python train.py --arch="unet" --init="trunc_normal_002" --precondition_frequency=20 --grad_clip=1.0 --adamw_weight_decay_other_params=0.01
Rows from block 8, named by matrix and row number. Rows with one number belong to one channel. Each number is 128 + 24 x the weight over its row's rms, rounded and kept within 0 to 255. All counts start at 0. Numbers have three digits each. After the name is the row's rms in percent of the matrix's.
# convs0: first 3x3 conv (model.decb.0.0.convs.0.weight, 192x384x3x3), inputs 48-55, a 3x3 kernel for each
# convs1: second 3x3 conv (model.decb.0.0.convs.1.weight, 192x192x3x3, transposed), outputs 48-55, a 3x3 kernel for each
convs0.76 057:150144138115127108161159131125140105109121123122138123102144128156084084110156122106140127152121152097088131123126119126111127124145108135133114140138154109140167140095103151141120107134119151117131136137143100135162
convs0.77 064:095131130128130154113146117102148120114124165155135132115084103102122171094133139096112116138141141130104152151135153127155127130133147126125138114108124104118130141116133113107118120107100123117142113111122126108137
convs0.78 116:132141137118107133119105155111125136118147147134147133163161116134084173140160092126139117103139114147118132152170109111112153107132123148117152116126133127118127145108142158114124117113127143110122147135114139120113
convs0.79 093:125128143123130115143134110127127112112132141115090129118111117133137117116105135126158120152141173123118123142108137121133119131146144109141138144126114128137136108123112132137130108111150130132148098103100122128119
convs0.80 058:129093142134122132113149161121158160098140131101124146165163136073126140140114144134135126111138126129140123118145138140133112148141115113141109113131147119130150129129136124132117135152119139131140125143146156151139
convs0.81 097:123129139132125104129113116110141125131155123149120130099157121164134121115153127133117104132153169138129127102133131140150134112121150141133139092120121126124125116134131118116128137168118113117121132096126140136134
convs0.82 068:138135121162143136141139097140134129126091114129127130131125151155113118125127131130125140128135131133129094117107102116086095147101111160118144114120126112140146097102137141132107125114146127142153119122125123142119
convs0.83 081:108130114141137126116122127109145126133126115133098112101132141144108162136150131148146135109112133119114126129123126156119128200148147133120124161134130109147146112107141147120124118120111118121164143151160150110116
convs0.84 119:121112109107134131123120122152117111123122134127157133157133134144111122100138148117130139131130100123126115134122121122117135129122117119125152142110131130151128140135147140149150118105153143077148101099148122152155
convs0.85 071:103133124128143136125113150100148135128134142145132088094100117131117104106157130107147119135118109132137137107135119141107124139094111109158123140116124124141138121096155128134137122090108132127139136124129130148130
convs0.86 083:121114130148140111148122114114128131135133121120138138149137138117120106163134138130142124143087098138136141134126144131132143128132134141150116091129102142133144097100095135141098136105145107114130157124106138133140
convs0.87 069:139151129119138127130144118129129150129131116156124134129098126112164129113122113116124128122146114133092135131114104148130125112141136102146100109096121101123110123138131132148163152132123130112122125131139151141132
convs0.88 078:131116115122150104114135156126108134124164138144122113158125166123145146098160102155138142106115102124150099110128147134134149103115127176151151139129136128139126120130123114110144119112125131149140143124113107132148
convs0.89 067:131131135136139119130124106121092115155106135112168150164125132138121129128129156115144128120147133109100161161120154087126148117145121146112153143142122137156129131127153107135147148115143135150083124142151099131112
convs0.90 099:137121118144153121128120132120151142129104150140111156138137151118121189138151097128114127123117151123139122104126118150147109130135145180125119125130134101102134130116155165127082141120132129137151134135120120131130
convs0.91 063:121136143146131138121117139098108139117139115137152144132094123116109149130149151116112103126130159124138113103133138119146130132136128124142101142130107129136116132137125138103125137161128116141139077115149146112149
convs0.92 070:157134108157150085126143120122140124108128149114150124142135121092135138142152179120127124087138121144146087147155113132106121139112118106093129115108098135099109142172139155146141138120140164120155162159124131137115
convs0.93 063:118131128145101121099112127102123110150145120135141094100092124157111136121114143122106109118134107119132137109116143127135146097114115129159123121133163145160147108136140166128131171119133136133145136144136133137120
convs0.94 087:114125114124150126104103168141142126129152104150139135154121155150118117123137128122127126147139133115118152120116116122120119112142136131117116134135119132116108120125117107110136127126138146127173125150146123109126
convs0.95 061:140115127152123101127115105135114129142144140111112115165113117070095126125125073137132144089087110083156113131126111173134116136126139117157141074114134144098161152165111158112134136137139132133112115110119132117135
convs0.96 079:117131126133133130139157149139151139137117094134117139093136147099155148147139146096136139143126135117108102153126161136133124124149126138130126142128119121123111137112110121103136103124156128136137127111121117111140
convs0.97 094:108116121116136117115144131131129128109136121147151133121143116139120137143149150139106133112134118116140142122138138115127118133127116127107109126136142145149136140108131136144131121130122136127153133131129122125131
convs0.98 067:114128133128131113136134113126136134138138129137138111113121109117126107140139145152117130116117140125145089173158155130101090132107132102116139147151147098129131173141103114144144146144115152138117154161126149119114
convs0.99 092:117126118098105121134145159141124123135138162140118114134106138091130190152126152141104096120140111159150116117120139119125137142122117121110120108132123124121142149128172133132121138122136141148148140111085138117136
convs0.100 068:137138121135133140135119112132126146124125135132136141114120143129143156137139140115113133106132132132122141104148148111145104118137127119110087120144142116118125101138118100124099127101139130139126107118126135128111
convs0.101 080:143143131144117127121113111103108119130151121125156134132112117153170141120134134117131151146115136131107134101140094162149119108141165131111120130114095114143147129141117137141156157099140131133104127113135137153141
convs0.102 101:146126139138126112143151110147109141088109144130148138117173124135108163111064151133129126130128150132134108115129140133119156148120134112126122144140152127127126121129139100125150101134123127126144111127155100152075
convs0.103 094:125139116130123153115116116118152150112137136132115109151121145137115137156145130102117127153120119157134140130118103115098133147112136130128115122129124143090111136118149106119156109144126144109134128114098136133132
convs0.104 074:115127131123127150120136122136129135122119112133114129091122087149129094113159168138109138100120139118132109126127125144132145157128147109121138108123133121125126117145137109129167118162116113141118137140141099123144
convs0.105 074:136101159164120117152137116126116096136099132133132113109137123166142081105153116141114136117105124099141141138121101116132124126110132109131116147108132103133104138159111114138139149140132119134125141130148127109109
convs0.106 063:119118122133149088106114135118128121131123105094149141083117187152127131146131157102140141118160117145135130137119104132138140114157103099121136141137142135161161101141126074142124099113147146148099118146111123148126
convs0.107 081:140114115134086114145126121127127081142127113115132116145144119098144092135115121122140133127109111123144131147129127124124143111113127110122125132121130138111118117125139124142147133152148141103126131147136166123124
convs0.108 079:145152121111122139151119142137143151153133142091135157145124132156137166175119132116112122138114123136124136124140131125121116153132122125115112120144124109139137117143119128137142121142129142154135136106133122132114
convs0.109 180:128141117123138127125117131107119115153142132124123123089170106145109174147125099123123121114130137118139124127127137118130134131131119125125132133132126120129131134135136130122128130128130139134138132129091148139109
convs0.110 101:142137138109123138108133125136145104142152126142132148096130153129163089130092118158130122117106100104143154167095087148089136099151159142120119130155122109111139104102098139128154129141103122121133108131114093141132
convs0.111 091:159114117126115132131123150148117125126109123137132111154121129129141128112142144144117130129129124114124142137092156154098154134154103138148139143128132134142126142158154105129126131117130106119126129123133127102136
convs0.112 105:147116131144106145121115167145111137141147129134122128134143124171132167130170125153130124138115137120141107114119121142127129129140136123123115102135120117143117148126149127143137128155120092131127118134132139134143
convs0.113 066:109134125096096128141128110131117121149144121120123115120110117100093124158140130141161147111147123145116130133131104144115141123131122160170152144163134161165157092080083079102066078100103134111134136121139127108129
convs0.114 094:123101109119137124128134144140138144127125158117118125135148153103129138151143158109113106133139136116132145102145116123127137165118113118123119118144127138127101164154146151144133123113096132156158133135101152126150
convs0.115 067:106139147132132146121164145136121108115150114165148146119122176146101093146135128132108135156156145161146132134131152114149124131134128119142141151122120130121121175085074102076159145124144134128134140126140116149103
convs0.116 085:162130120150105120127116148114151141124123119134124114142144108129122144125101109118115137130114107111138128121128136144130106137129139119174122165142133138151124102120112109115120084072134100139120124124144135127148
convs0.117 069:143144089147151104107139137117105102108117184120139143140113102135107120117160128128148161118138121104119124106134122148120141136155136138164125131126128146141143113090132103128163087123107133132143115108130112150147
convs0.118 075:132114109119130128120147140135155120116115163130160088129146100122122110129153153121118128129108135120124108104132121121118131148166122099113102094110132127111112157146132151161154141146155154126101124108140122141155
convs0.119 113:135096134118125132139146128134122102143125145130116142119151120114112128135105151137151115141121139127128153109154131141162119175123123154107132128121125128156134132130137131137098105137115150138116149106108125102115
convs0.120 064:114124132126115116141143113121128125124104134133121109111114132148137112138143123113116132109144100122132112127103116113118151120117138150149145139144155127168146131113100137101125121123127145098125131111118115117122
convs0.121 066:120145145105137141141126131124104125132119087129130107144124117126136134163148122146130125119134159144116130138138139129109116155142138137109136128119123122122117135091085141135121134123133132137118164140142158141125
convs0.122 096:174124068165129122133144162138127128134113111113108115128128129108144130103116127142150130125120128129101102126128115107154143146139170117142122125147154125140168125119128113121119144143155139130123113135104100111134
convs0.123 125:126122107138121137118118148106132122128138129140130129156137167122116140120163121138131134134106116124129123135113121119126135112121123115119120126102106141113119126137115097123156121141137136131156109148136103139136
convs0.124 063:123128116114114112149098116131123103104111122115112139128143095123118135107143088106103122100132125124121146114137156106084160105119115154161130145146136129140144108136133081132091103097141122124111129123113129093125
convs0.125 080:148136127101141139114142155132133136132139110121147128147130131135140119147107115124103119144123125121110146123097132141132146153119096120147130121094114151122132140127080114109137089093133115132167144134131159147119
convs0.126 081:151147133124122147135115124133133144126124122125100135141103104145137158147139090127116113111116127113112141122118119137124116156126137141139121122139121124121121129131116137086114136105114121131115121117110137110134
convs0.127 063:109118143167099152120108112154111140120117113106133125163169153164137137125124127142144102111146141107136135089124129121110105136127151128140148176148110130143160136099095100107111125115145141126128116102137114111132
convs0.128 072:134102123141130116098119172131124151122146130120125133154130122143110118114116112112113138125131124110117143135146143121123137114129118108141130139157104156155146118124129111108119117157137131126147143150112128126131
convs0.129 078:117117131112140098126128114118141095132106142127126132135118136167112113129097142118135118156144110134133102094120073121145112119084141127146151127128124119138133156156119121090122138116156141125135136141073154142120
convs0.130 069:122104123127132134132085136087127122128123132133113127141117115124081114116103143127113144139134127110116101152120116113106117129119132146121155140150161132168152113110137149121125110117124116114142123152119128112109
convs0.131 120:128136113110145124132113156142142136129116123135128124126112121119155143126165141140129144133122141136131132137118117110120129112122137135123134133136116144125115104089087146136143154134127126127103147148155124129140
convs0.132 074:153141144134108122116117141113100159121114141116120142100091114103136130106115137135131108141119134119112108101141139117137134119137113125129096126122126118146099118117152141120145105115136141112121158119118124127151
convs0.133 078:115127147115129138113143120130122135138130143116116115145125174092091137149150077142123144132151125126141111150150127143120117147115124117113102129148121134109113115106157162181096142135109118109123137111129127146105
convs0.134 057:137115120161109124136129111129115127156118123157112112138074155131115108104139121146138120105116159139131147168125167114135104133155108143147106129131116114126117131152141112134132122158121114174118136135142122152107
convs0.135 061:148128114116115131147131136109107132139103122113137121149149140099144128129094132146167120161121110124128146096098138132137149140139109141110146110138141100141139110120160130105101113099141139141133155147125134119112
convs0.136 062:145134123128124137134135152144122139128132114148125110148135123135134143159139125113167121156161155135090140136144146115114161108138143122142130126112141105121104131123138126118127158125125127170121117128130132143151
convs0.137 118:132133127134145113127128134131106116118148144142122105155125142131126115154170136140124133118139127118139124122109131119124131113137123125114119112107125114128126123136141148149116154148144133104131123137114140128170
convs0.138 058:146137123160141141157136145125129124116090136138116125146159118111129143112162117145144132142143125141149139108129121123159116136119111139165137142091134122112130118154119121149109163160117104140122130141140129131135
convs0.139 093:122152145130129142147124141128141134123133115128121134095107119134147114154148159130128106130133120121165145133141138111138133131124109133123115120108099153136132111135113134135096136162136128155102124141125125132117
convs0.140 064:134120142127122162115117111116133128106106131099107130154109140140139123111127110116108107136136170109112180133124134101141106129097153126149139151114128127148120088113098086147147115120101145148137134115148156139133
convs0.141 072:131141147102126138113128152113143126126100125108135110092080100068113105106081092125157128139095116134105088125124119114123130074091148113124143150167162158135137124120119137113083113132105109123129091140114110136142
convs0.142 065:137130134126099136140124109119132135131120108148134111119109121104116130157124117127130107107134137138129112130128153158102135135146098144157150114144122113146107114122156108119114119129149147121138139115143113133139
convs0.143 081:125135105157125120125126113125122119112150111159142130115104122122110106133112105127116129122140134122138154151120139135133109143116112125137144120132128138146131106129110110117129102102108110154140103139141128117145
convs0.144 072:097113116122128118133105159129108116130087127116130131122149101160161096129109147104127122093142103127095135165121162138128169117169108122158147110107105156099110123136120125115139122128160145136130119107141123127130
convs0.145 071:105107150110105151127118119086123124126151142155126127137145125107141153148125111155140125122124146136120104126131148121106140145123153138134131147125128126115119141138115106141155140133115149148136133131140115121117
convs0.146 080:125136128130116110150100150142127143143135103120138118130158131115112154145139114130124137110122126138152124143137149137135109154128144139118139128128117110116109102132112132150129123139155147098137161112145105114113
convs0.147 107:113109146102127139134131117132123132157134111126136107116151118118138094124111134136122134113149131093141120137107105160138141159144157137127116142136127122130114103118131150141123134139150128127138125146147116141112
convs0.148 195:130136128126141131124115131120128108139111129114164143133137122134159129102127137130138114128135111129123130119131133123124150135122120131145142136114123144130129110141138144123114157138119134171141131141128100098125
convs0.149 137:117129130100141151121129123141152141119097119134138116163134169080137124118119121133119136122135138114128138119135133106151134136115138137133126121134135111104128144114126134126113145113125131119136131136149114096114
convs0.150 104:119137123114117132127115123133096118137148123127120125131127114104128126125120114126145143131140139119128129144115150145112124154145151131129129157136132107112152122119140086126126079105118139145150121110124119112127
convs0.151 067:123122098134130126136134098119125133152177118149139151106087119114146127124124107135133141162185149129131143155106115126110082134145121120145160134136121158117131094142140124132125125108147130141145134104127123138128
convs0.152 102:138117132115142112147133121125140133138154138143123118160138119132104135142149132130128110115125126121135132148140102121136135134120131139108140098142116128129132126111112148133116128148169126114136134149136133125144
convs0.153 099:141145125125123118114127142133132149146110119149147116080093142150166148144077111152133136103112135131130114132139129150116142131123113140146131162114122107112145103101146136149118139138122133123120142108144131115127
convs0.154 073:111110101126092119124133131121132124130113145149135121095160122134114168147124086124168127130150142128105154117157172127096124132108147123118109152182156126129142117088112117162110113120120134140113114141128115135138
convs0.155 073:119122133100094114120138130108128133133117131136138152124147136103123137099128126122145119142096137126134104127114116131113111138134137140114143122122137139126124132146159176117129144157159132118142115138130140113131
convs0.156 157:133126129140128127123133139134140142114129126116133121112130158127169165106138110131129127114122108126140117132131124122135134114133141121111132127131148131133135129114127126105126122124136106140130130123129113133117
convs0.157 095:123096150144121133142139142117096146148137124131133115108099106142144134100140125145135129156145135118140134128122114138129131138124148115125124128137121137131133107129125124105108103101109136115130120103133114136139
convs0.158 069:130122109105107123121125125128101145145124139126133136097127114097110116144128164121133113119125146139132136151115119108111104159133151095153125162126102124125112154118119115158139126114122144143107128130129133105137
convs0.159 120:129113118103124136132145120115124136120112130157133131108105119117160141136148146145130124147120093125132143135119127147107125117150113134115141129126126127137124125132115104147128111138132127120120120146145101129147
convs0.160 175:145109119132126118125129126124131116119138163141144103155139119116139109142104182127114136123129114122135124127124106130142164116107117125124123124114101121129121126143130132154146133130131149142121112122130167126132
convs0.161 078:113138144132132117141119135128140155155116126124151146088078113145152165102139162124132155140139121114126133135139135132166118136139118165136157134118100133111137127119154119116101129105114122147130104120138138140142
convs0.162 108:144128140139132116139127100121122101159135103140152133143108133180129107135138127133115132127142117122140141144122144129119140120114156109139135129115110115099134118131124133121160136112124128134122135137140137126142
convs0.163 187:126140111134126118128130134128106118132118169123173100137147127075123160163086152122116126136108140126135144132112142120127133129122108123118130132122132128119129125139128134125139115124126176165124100070132106141134
convs1.76 064:122132149127104137121097097101111168144126115167138120120107077173132135149136119141127094089113141124160119115163115145131110170134090105123124114138147109147160113132127098111108109120141120187110097124158111145147
convs1.77 059:171159125145179142146103154173127117176132175144143109127118150143127090153119124127150110122099111125117097155110176116170148121157118140112139136114132143142169115124125138151116150135102120139134130128144113140116
convs1.78 104:124160116125157117101147143154113132123130132152111129137169134141142102136094126138123119120161124131086131120148132131157139143116118119093137138108175102140101144172143137112097106183130152125133119133085133125147
convs1.79 090:143097115070094123143124135112138124123161174141144120103129122157131085118162164117114142126128179093091125096138166095144158159130103134112133172165127124082127114131155125131148173140137102080176136104113122135123
convs1.80 062:127112101144134079097130123139118110126150126120140139124151151132175131138120128128103108097100152113114134115133140131133117120132081135161125086121150112127124139141097151118112124092131168169147151174105117185158
convs1.81 095:124163089103110119129146114113126132117127139137135140147122176116141135103099112134126141146102086119161122112137113110132115125136142077098123117138152186112120120138103138109092104135143124147101123150131110126156
convs1.82 068:107101141121154124154092174135145096102158121141144139113118096118109126143113129126158144139154163121145114161137103142097091129129180127112128127114126109156135118160144119118145106142114136080138127103157144111136
convs1.83 080:140130135144135204121081148100114113112121109127106115147116145127081111115137115122106088093134133133145104133172121118159123147144127096123125123079124125122122092167099109162141100100091135118123123105133148113159
convs1.84 115:106136120132093116107120097155134132126135144134115145101161136129119122107139068127121134120140155152163163129129130128122143133137121158168128131128114120097158146185166109126157162148126101133114114092127107124110
convs1.85 070:135093145103174173138180130149146155129156122155107119148127170134086124128129133120136154149133114126145121134092136129119107124151119153141137145101156105094132157122091117141106128119142134140106096138127141128094
convs1.86 082:107162164155107174137113112081137140172139102135100147153119123060085164138157129115135115145111099161131124114112178090146141153154107159104140105121109113141112157135142074129123170122116145138135140153085142139141
convs1.87 071:153113155143108147147113099122109121122113161131135136125121157152119085084132103147067146133116140123167170127150121129105122118109131134145117122102121128126168138101135152142108153166158103136134134176142127113136
convs1.88 075:122144116122129106141120136117130142132115126131079146128141159092092115146175110096139155106100182122078112105111129134119124119125171105089155152142129086113098189123188116101097096153143117159155134135166162140146
convs1.89 070:121154149090126163143113163107169114119149101143145098081107085122094154129113095096181157142115127133170091135115140136113096130146179112149096126143126163167117131133137192177153157114056184112127195152125167112136
convs1.90 100:114108139126135153140158102134089117118134139093111145137103161103177092143163153115116145138135111166100126121111128127118161121143128140158130157118123111110109135143142124139112101117132129096135116103089136126129
convs1.91 063:117135113144147117136147127124138146095131164152130166127150159102125113132147098124145138096120097134153099094139130132145117146115125143117156117186154116112127158136125130142112130121103159119132136144105140128145
convs1.92 068:142141100106146144143138120142188084152131103117140137086122115139145139108113110100129157145139137137137133171116109124150139140122140154139114130138130112141144188107199126140142179103103117108116147146151112120103
convs1.93 069:177124087126134130131133137121120136159125131153180105096132117151149109155161134111142133120118109111126097119125110140135114104120075150161146172132121150140119123118140120099114129148109055113112085117128138154116
convs1.94 084:122156128138089125088068107086143123138113116120132136126109165114124118097149114107146161121141161153137160126110144169084114120137136121109107138108113114096122133160159084125110104136141155159149159148134128147144
convs1.95 059:135143102131116136119128124065188112136158111127106164144125087171125164121102107110146054120103147131085137109140139122115141112142157091120124150137134134125167114115105161133132130118166170113130112112142148111135
convs1.96 077:106131131104177153124131089161082164104109129166132126102155118098126113136144157117111124132159120126105111144161107128115105115138131146134117117092114110147135102115152077210103100067162134109109127162117160126099
convs1.97 087:120125124093102148105122157127153087129128131104170115118124155150138130141135096106166089149148135106132148155129116121094111143094165135139135167069152150116112143119151110110114128137083146152133148137135105122071
convs1.98 078:110147104113124105097116100105119109113120100155163109073147150118122178097109098093129142127134129108098140139147103144143122141119106126122117125110107125107124110094095130116098095090127147182179170178163166165185
convs1.99 090:140121139157146146140150125131147122080171100138093132155054119117102125089105140108105118147111148120125133158128101121130146139094139130108105104190175106110120116140164148105119129122106132134136093095121116139092
convs1.100 067:118106095144120111149124178156137118158163094151146102149134136138140148154060124093160112148150133130128063139122113119127100133136135162104138180162138169132132166120068142141096121093115158109098132138123126125102
convs1.101 079:102192148093121094141121115146134120126114129142126116114134143181092107130114114165133079159102121097127121160153103145170125133117142148126128116095111133127109104141125106125135128113172104122073146150118113143144
convs1.102 109:117158101128162128133158109141094142129104137119116150148149138123144117123132099122089129139094108114115156130135123098148143133145117107119162140111118133132130124121134130100169121090158124123154117115104087109123
convs1.103 087:161173126072133158130117114133105130130167116078149149146112165107099134106144149085143154160141128121143167149135125097117130128110118142110116135122122097127117109128107102105118158114139119149113121127143128120122
convs1.104 080:149082055133119085104071088143103136095140088120096123146109117114104116184133139146127133126098114151114150158096129146105118121117126166139107111107096131126150109125117144124114149126093101148113097159114124089080
convs1.105 071:147159170110142160081109156115142136176170132112129101142123133122086130127107118104127124134149132182142136137136130153068076157104170123140107167156127129142126149150173124097122185092135091123120107144085100116107
convs1.106 061:102123133092113119168120154120151088159115140153153133141108091120120119169142139122107146140116157119156098132091133134120148132115141168170142126106116132154173127118117090173121112140108088148156129156111139121141
convs1.107 076:139151130092087152116135114112118139136104136128116171097088116136127136126140150109157145126151152149120114137133111115104109133114123112118121144138163104143133095120121165115145144172080092128100115111095097124110
convs1.108 080:120148130157155117137119111150126117112192110111115097160110105131107166098129163118135130099112138150122105119147168139110134143097133156116094083108115118117130136122108074173110093103107095127117146125147134198149
convs1.109 187:113161130103130121079126156134141156121137158142103123120137147155118106108131112135144122167128131086066170141134123158120107121145109143150130146148107127144117156122090110097170068150149124120143118158131076110160
convs1.110 097:141117149164121120138115159088074101138110139143108173170147171126132176131155094132146111128085110111114125102109120098119113126133159171093126108129150109173132141136128106111121127142134159151155135135114133101121
convs1.111 091:144108139089122153115079154103150109134130140143142111175100136135106129119136136132136131099160172110145117098127154134110154158115148147105089075171157159168130139125077113131117090155113159143128138124154145095132
convs1.112 095:136107133128110151126148096151137122108161113145107134135120089098138135094117163134101135152133082138143125094130145124131077130105105122179109136139075120103136133122069113125103101138143149080113129104157144136139
convs1.113 060:109083152112138144150117125137134138132102136144105135153101099090098124164110133131126129114127086127147099169133136145134115129136133127141146112104120098099106112086126112081115154103096160126163124161120169130129
convs1.114 094:103123112085123146117114111123132090144132129087142096113115109101117147105132152133183136128130146159148138129108137154134137150102098104101132106161119122094124130167150131080154144120105135128123132094152111152124
convs1.115 067:148113117111141078093127126132162142116163113151144132162104112160123131135142161110128157143126175117141148122095113133129098127101126110138115119082173121134107104126114100134092124116115125179135139139181116148119
convs1.116 082:125140106111131135092119094110157136115157092134163086152153158171124146174144123158115152149123167110138132134080157114105122100097121071136123145128143172167183170145165112148109156117122132080078118173193147127137
convs1.117 071:162141132157136106131129072130107130150145104144154144139108146120110157106101111181121054120088075118121148127121156121139132116096141127146158141166120135118141165087108150163133114114126172110122113153132136125150
convs1.118 069:125189108141176118184154113177107152156113117119124160125112138116141117157143124138116171138123176118121108147158109138130118155118155154081116096134153104164165099110152193125114168175098093103075104093103110139104
convs1.119 103:153126094177129120195118111113125137087147113134114084156107107118107136150127142120099150069129138084119128125118114151108156124126119099096163052182109122164127125134151104149121121158113148145115146126124142094134
convs1.120 068:152154098136161133099096107063149121102154126145110104101120097123073120101095090122128093128106145106137140155098166140142097127124126108123179127151100140112144102090161080126099139139119144117142145098156136126123
convs1.121 063:157133108143156135128113127154106119144141129156126165170121185101139169142113113087065136128134122120130103118147157116126113126137153095108115145145097134107136149130121110144112143153116136108118114156102090128120
convs1.122 090:139103138103099123089092115092143119117156093132146106146179152099091146182127129116120141158090158099105139140140156123144139097082100148133157102164115166164132133133074083147088174150132104115134129176104152164150
convs1.123 123:136132120107129146127123117127126114133192124114137112114128157139152146159116117102127169125134183138142143140150125129098116150100139153133095137150130128116096094134162145129137105155098118145118143127153114109146
convs1.124 063:158099106094093132128078110097161105109129136129135137111150155103126088160164123141112131121133113130120112146119110094117111155099135163132122150116119155142154133080129124130119145184135067136088157138113131142156
convs1.125 080:158151143139167130159172162119118080170074132154129130137144162125120140097115112096125128114095132150157106140132146144135129105125118118126118181180132112139142149113091148101133129110162140144148129100098107102142
convs1.126 081:155118174129104162117113126133136133127166077115126134097161162094123100152116125158108091135160078105123145133143158099097192155084153131146105100172118142128169139171101128117167124099113147088126145104142138075134
convs1.127 061:090134127134080116112119075075133120105113156136154109148128132120100120134103141113121093148101092121122150151099131080141159128106163121112121132150084069107149094105094094130103108082141161117095174158184121109146
convs1.128 090:098119163113128141105123098120116120096142145127105140138104092098099075133114152119137089118099100143135107136128170121119143123146142111115088091141099150138150077096149091114135147120120143144168175141171144148178
convs1.129 073:101133084123154151104126116149131111112135119115111115155158122104081144140153126130145143155095115138159094099085117132145101145118135168145138154086114138121109153113153184094125136149117087116071128111139120127086
convs1.130 082:149109117091120128129110115156120113144141131111126103130155107116064157149121138129100104102113136093120103110154109124162128157133122157149111141099153133158152117088151171157075134106088095109106108146080132096120
convs1.131 123:124120153138130145120130136129135129140148152104065129154098138145130170118085095136112113137142130101105113134119168074109131119156119138146153144168153132069110113080108176187150106094113139124115135143137111096130
convs1.132 080:146131088117084139137145156121142140113131165150127124123104116151088099159109144121104131113119113121121141124135147113205138145144134110122125122167123156094155119082128174169100142144167095084110109079110075144109
convs1.133 075:109126126112123157158140135134128108142195132093156122118089101119107134118136141112107136142109105138108119149112135109175127131095100125156152121191118098122119157082171085101161155130085111128152104094149128139143
convs1.134 057:113154124107130131111161145137135103154133131102128120116095136082109115112132130112162137155150165165156112134100105110122127108131124134130169184149118129161162106102115113140188098127121146145148132164124157147132
convs1.135 063:132092128137130108103135135097183086106172117128114129122106144121097092092149119134154091152082116158137118096099158108123109128126162096125159132132069111110108117144107105135164147086106105126113111104118124146146
convs1.136 060:113102131100137150155117134148125141127139162103144114149123129112148119159097111126108133109128113102121118153145155109117135156152140162103128139103150141138137143159118105151124123142131179133139087127107151122147
convs1.137 114:116097118113099131138114112114124118158142123096131135115112122130139125139123136127158197146130159114161181110094126152132127130133130117135124157154132095122106115105170170088125150211116132101100144106095110116105
convs1.138 060:142099096164129089138162137109151125161136142137169093111120135122097109096143099143128139142105170146152152123132117115103121101115132079094129118132158092133104108195108112150172163121138134121147123126133143125127
convs1.139 088:133133132143119118142141126125141112092166130116145130125123131108098129151124126121160105111173136144129146127153137141106128125151110156128117114153098092127132189097124207149148105104148127151152153169129081142125
convs1.140 060:114172112144157169163126114076132136100158114142123100128112137155121154115134150124111097126080146137115093142140090163152131149117117120100112107132120155142110123151118138157059091114133134170112130132108179117182
convs1.141 079:160115124102093106118118125105142127110148135129124082124094103136115137128121124116136134110116108152140143127129152127101110089121118149102172145121141141120133128055087129129116120201110093082121129116126129137111
convs1.142 065:159131134139179170139144156165090123089124148185062120144179123124044158116089137156119121129145112136112100128129135084127120135153149155166152149100149150092124171132179076110127146092108131101133095083109156114103
convs1.143 084:117106160126138136104148120126114122096135083131150131170104129111119196126169160087124144197142141111115108133124105131113112120128159184161142146105118159192141165146165152104118156133115140112181151138168131137134
convs1.144 067:123153151157136095148101089114116121094207133135129126094167138180112133129078123131116109118124115104119151145142084166102118166130125121123135136149168098105151128119126132116129105112122138118149121125144148127102
convs1.145 070:118105086152142109159124113135134149129110114139142113125116128139136125127126129136120128143115088130135143109135139123132100118127138124091097112124095101144102123081099095138144122143114150167157124144113149149178
convs1.146 080:131109172110104152157105119113158110149113112115088161168118134144104138126147152116189115124117131165109142107118113158109109125104143129131134135130152124095124149133117074144145143075082156130146134143146112150152
convs1.147 105:122130155146113113150136120117159124145107120124110152165115120145145163130124091161134134117122091136082139121144128074116151137181136138101139110132140095132094163048117110169068142124115123121136132125139146160106
convs1.148 194:127130102110134117117143132140142127132149147112132124095126135121129138134128117126106104137163177096138070093130123130135157128136131095126137166153170135135136141142098147138158212112071131103091122138135145142081
convs1.149 143:104105126145159122168136103114106094115130143127116132106130139134132110122123123114084137170131080111126168134140120078125130105114171132143108123100122100127137151100118129142105110132118133132104158076135115104101
convs1.150 113:169101127138083122127110107135138088110111114134136129146095108105153146116140139136090116160117111117130132112138131106165127142119126096107137113168157152138079095107137123146107134149157108120144119127119151147153
convs1.151 066:117135172106156079130125165097114087146117148157146132121145088162076126140156103146144103122112133125097117133164141144119134156161111098113085143119161143162139141116137097107142083115156147121127133124138089183123
convs1.152 107:106158103151103141161143144173110127118133141138155165186132123088118156136105102118126154130128072166097166117130121128168102163129147100110112130117185124133127122104136069156148102111152142122147135132131123140134
convs1.153 103:144127137129166114121117138123120117112129136158093133123164127122078147134148113137138088097121126124123103098136148126120132114149111116100126101109147143133129086171070102191146138108104156100135179161105144140148
convs1.154 072:152116137134105129142106107130125139097117127076125122125155117176127112121112118132137126114104123115129139123082115115154138139193116113169121146128142108166112117135168161103062162050142144168117114108124119119118
convs1.155 075:153126154136104139111126118129157118116130146136153131130130166117133144146128099111156121136155142168127137121157151123135146151109124104144131124113153112105129140185102120145180188166085122098096132142139093095100
convs1.156 178:103102141130160118146102147146121072152142142119172110140148131118130122146061111144117075138119182133148160129145123116121158115112143185117124157144129098122122152111174188123134111126138120116159120118128125126123
convs1.157 109:108081120113098105147106137143120140150144126136146140147106151137164137134125124151111143137104127151115153116086148112126131113145092080154158109139165137132104071134104177110115137120171166145156130082099155137125
convs1.158 069:139126138186115133177111129156128136176130127114149112160143125129130100129137107142090108171146114074127128132139160110142153129137164106169125122120111152129123151115048178104085154060128174127152110108137121153163
convs1.159 124:157129136149107150134147105137117116126133150133115134159138126135114155153121110116186139123101095129116174138118152140100105133150135143107131104126183128128095114113155119173081134108140131117112116126113150135143
convs1.160 171:132117118119111124126138117141134109103153110122123102119148103146072157116143098132164118142106148108168156115144118116097125120129130181104111123145114115119098124147184142096135142159120115105109095151097103126115
convs1.161 081:113123135088083132135171122165162085128093099141148137131098158100136114152129144122115146135107116123134116118088158109138144142122131120124154120095092133109156092134099146183075087185125151109120088159144100126146
convs1.162 109:114161114151067090136154133143108137132134157164099118164125114114154103148088137118124106144141115166143133111153113137092094142176140127132131128101142118134101111119119100143144116136106122117146140109115156141137
convs1.163 178:119142099108142111129095108112111136107130140120145130106144111092117140137128128102141119150112135111180096105142115143104120103125129138116111154090165136145128145162084138088133160176111114119115089131099128131113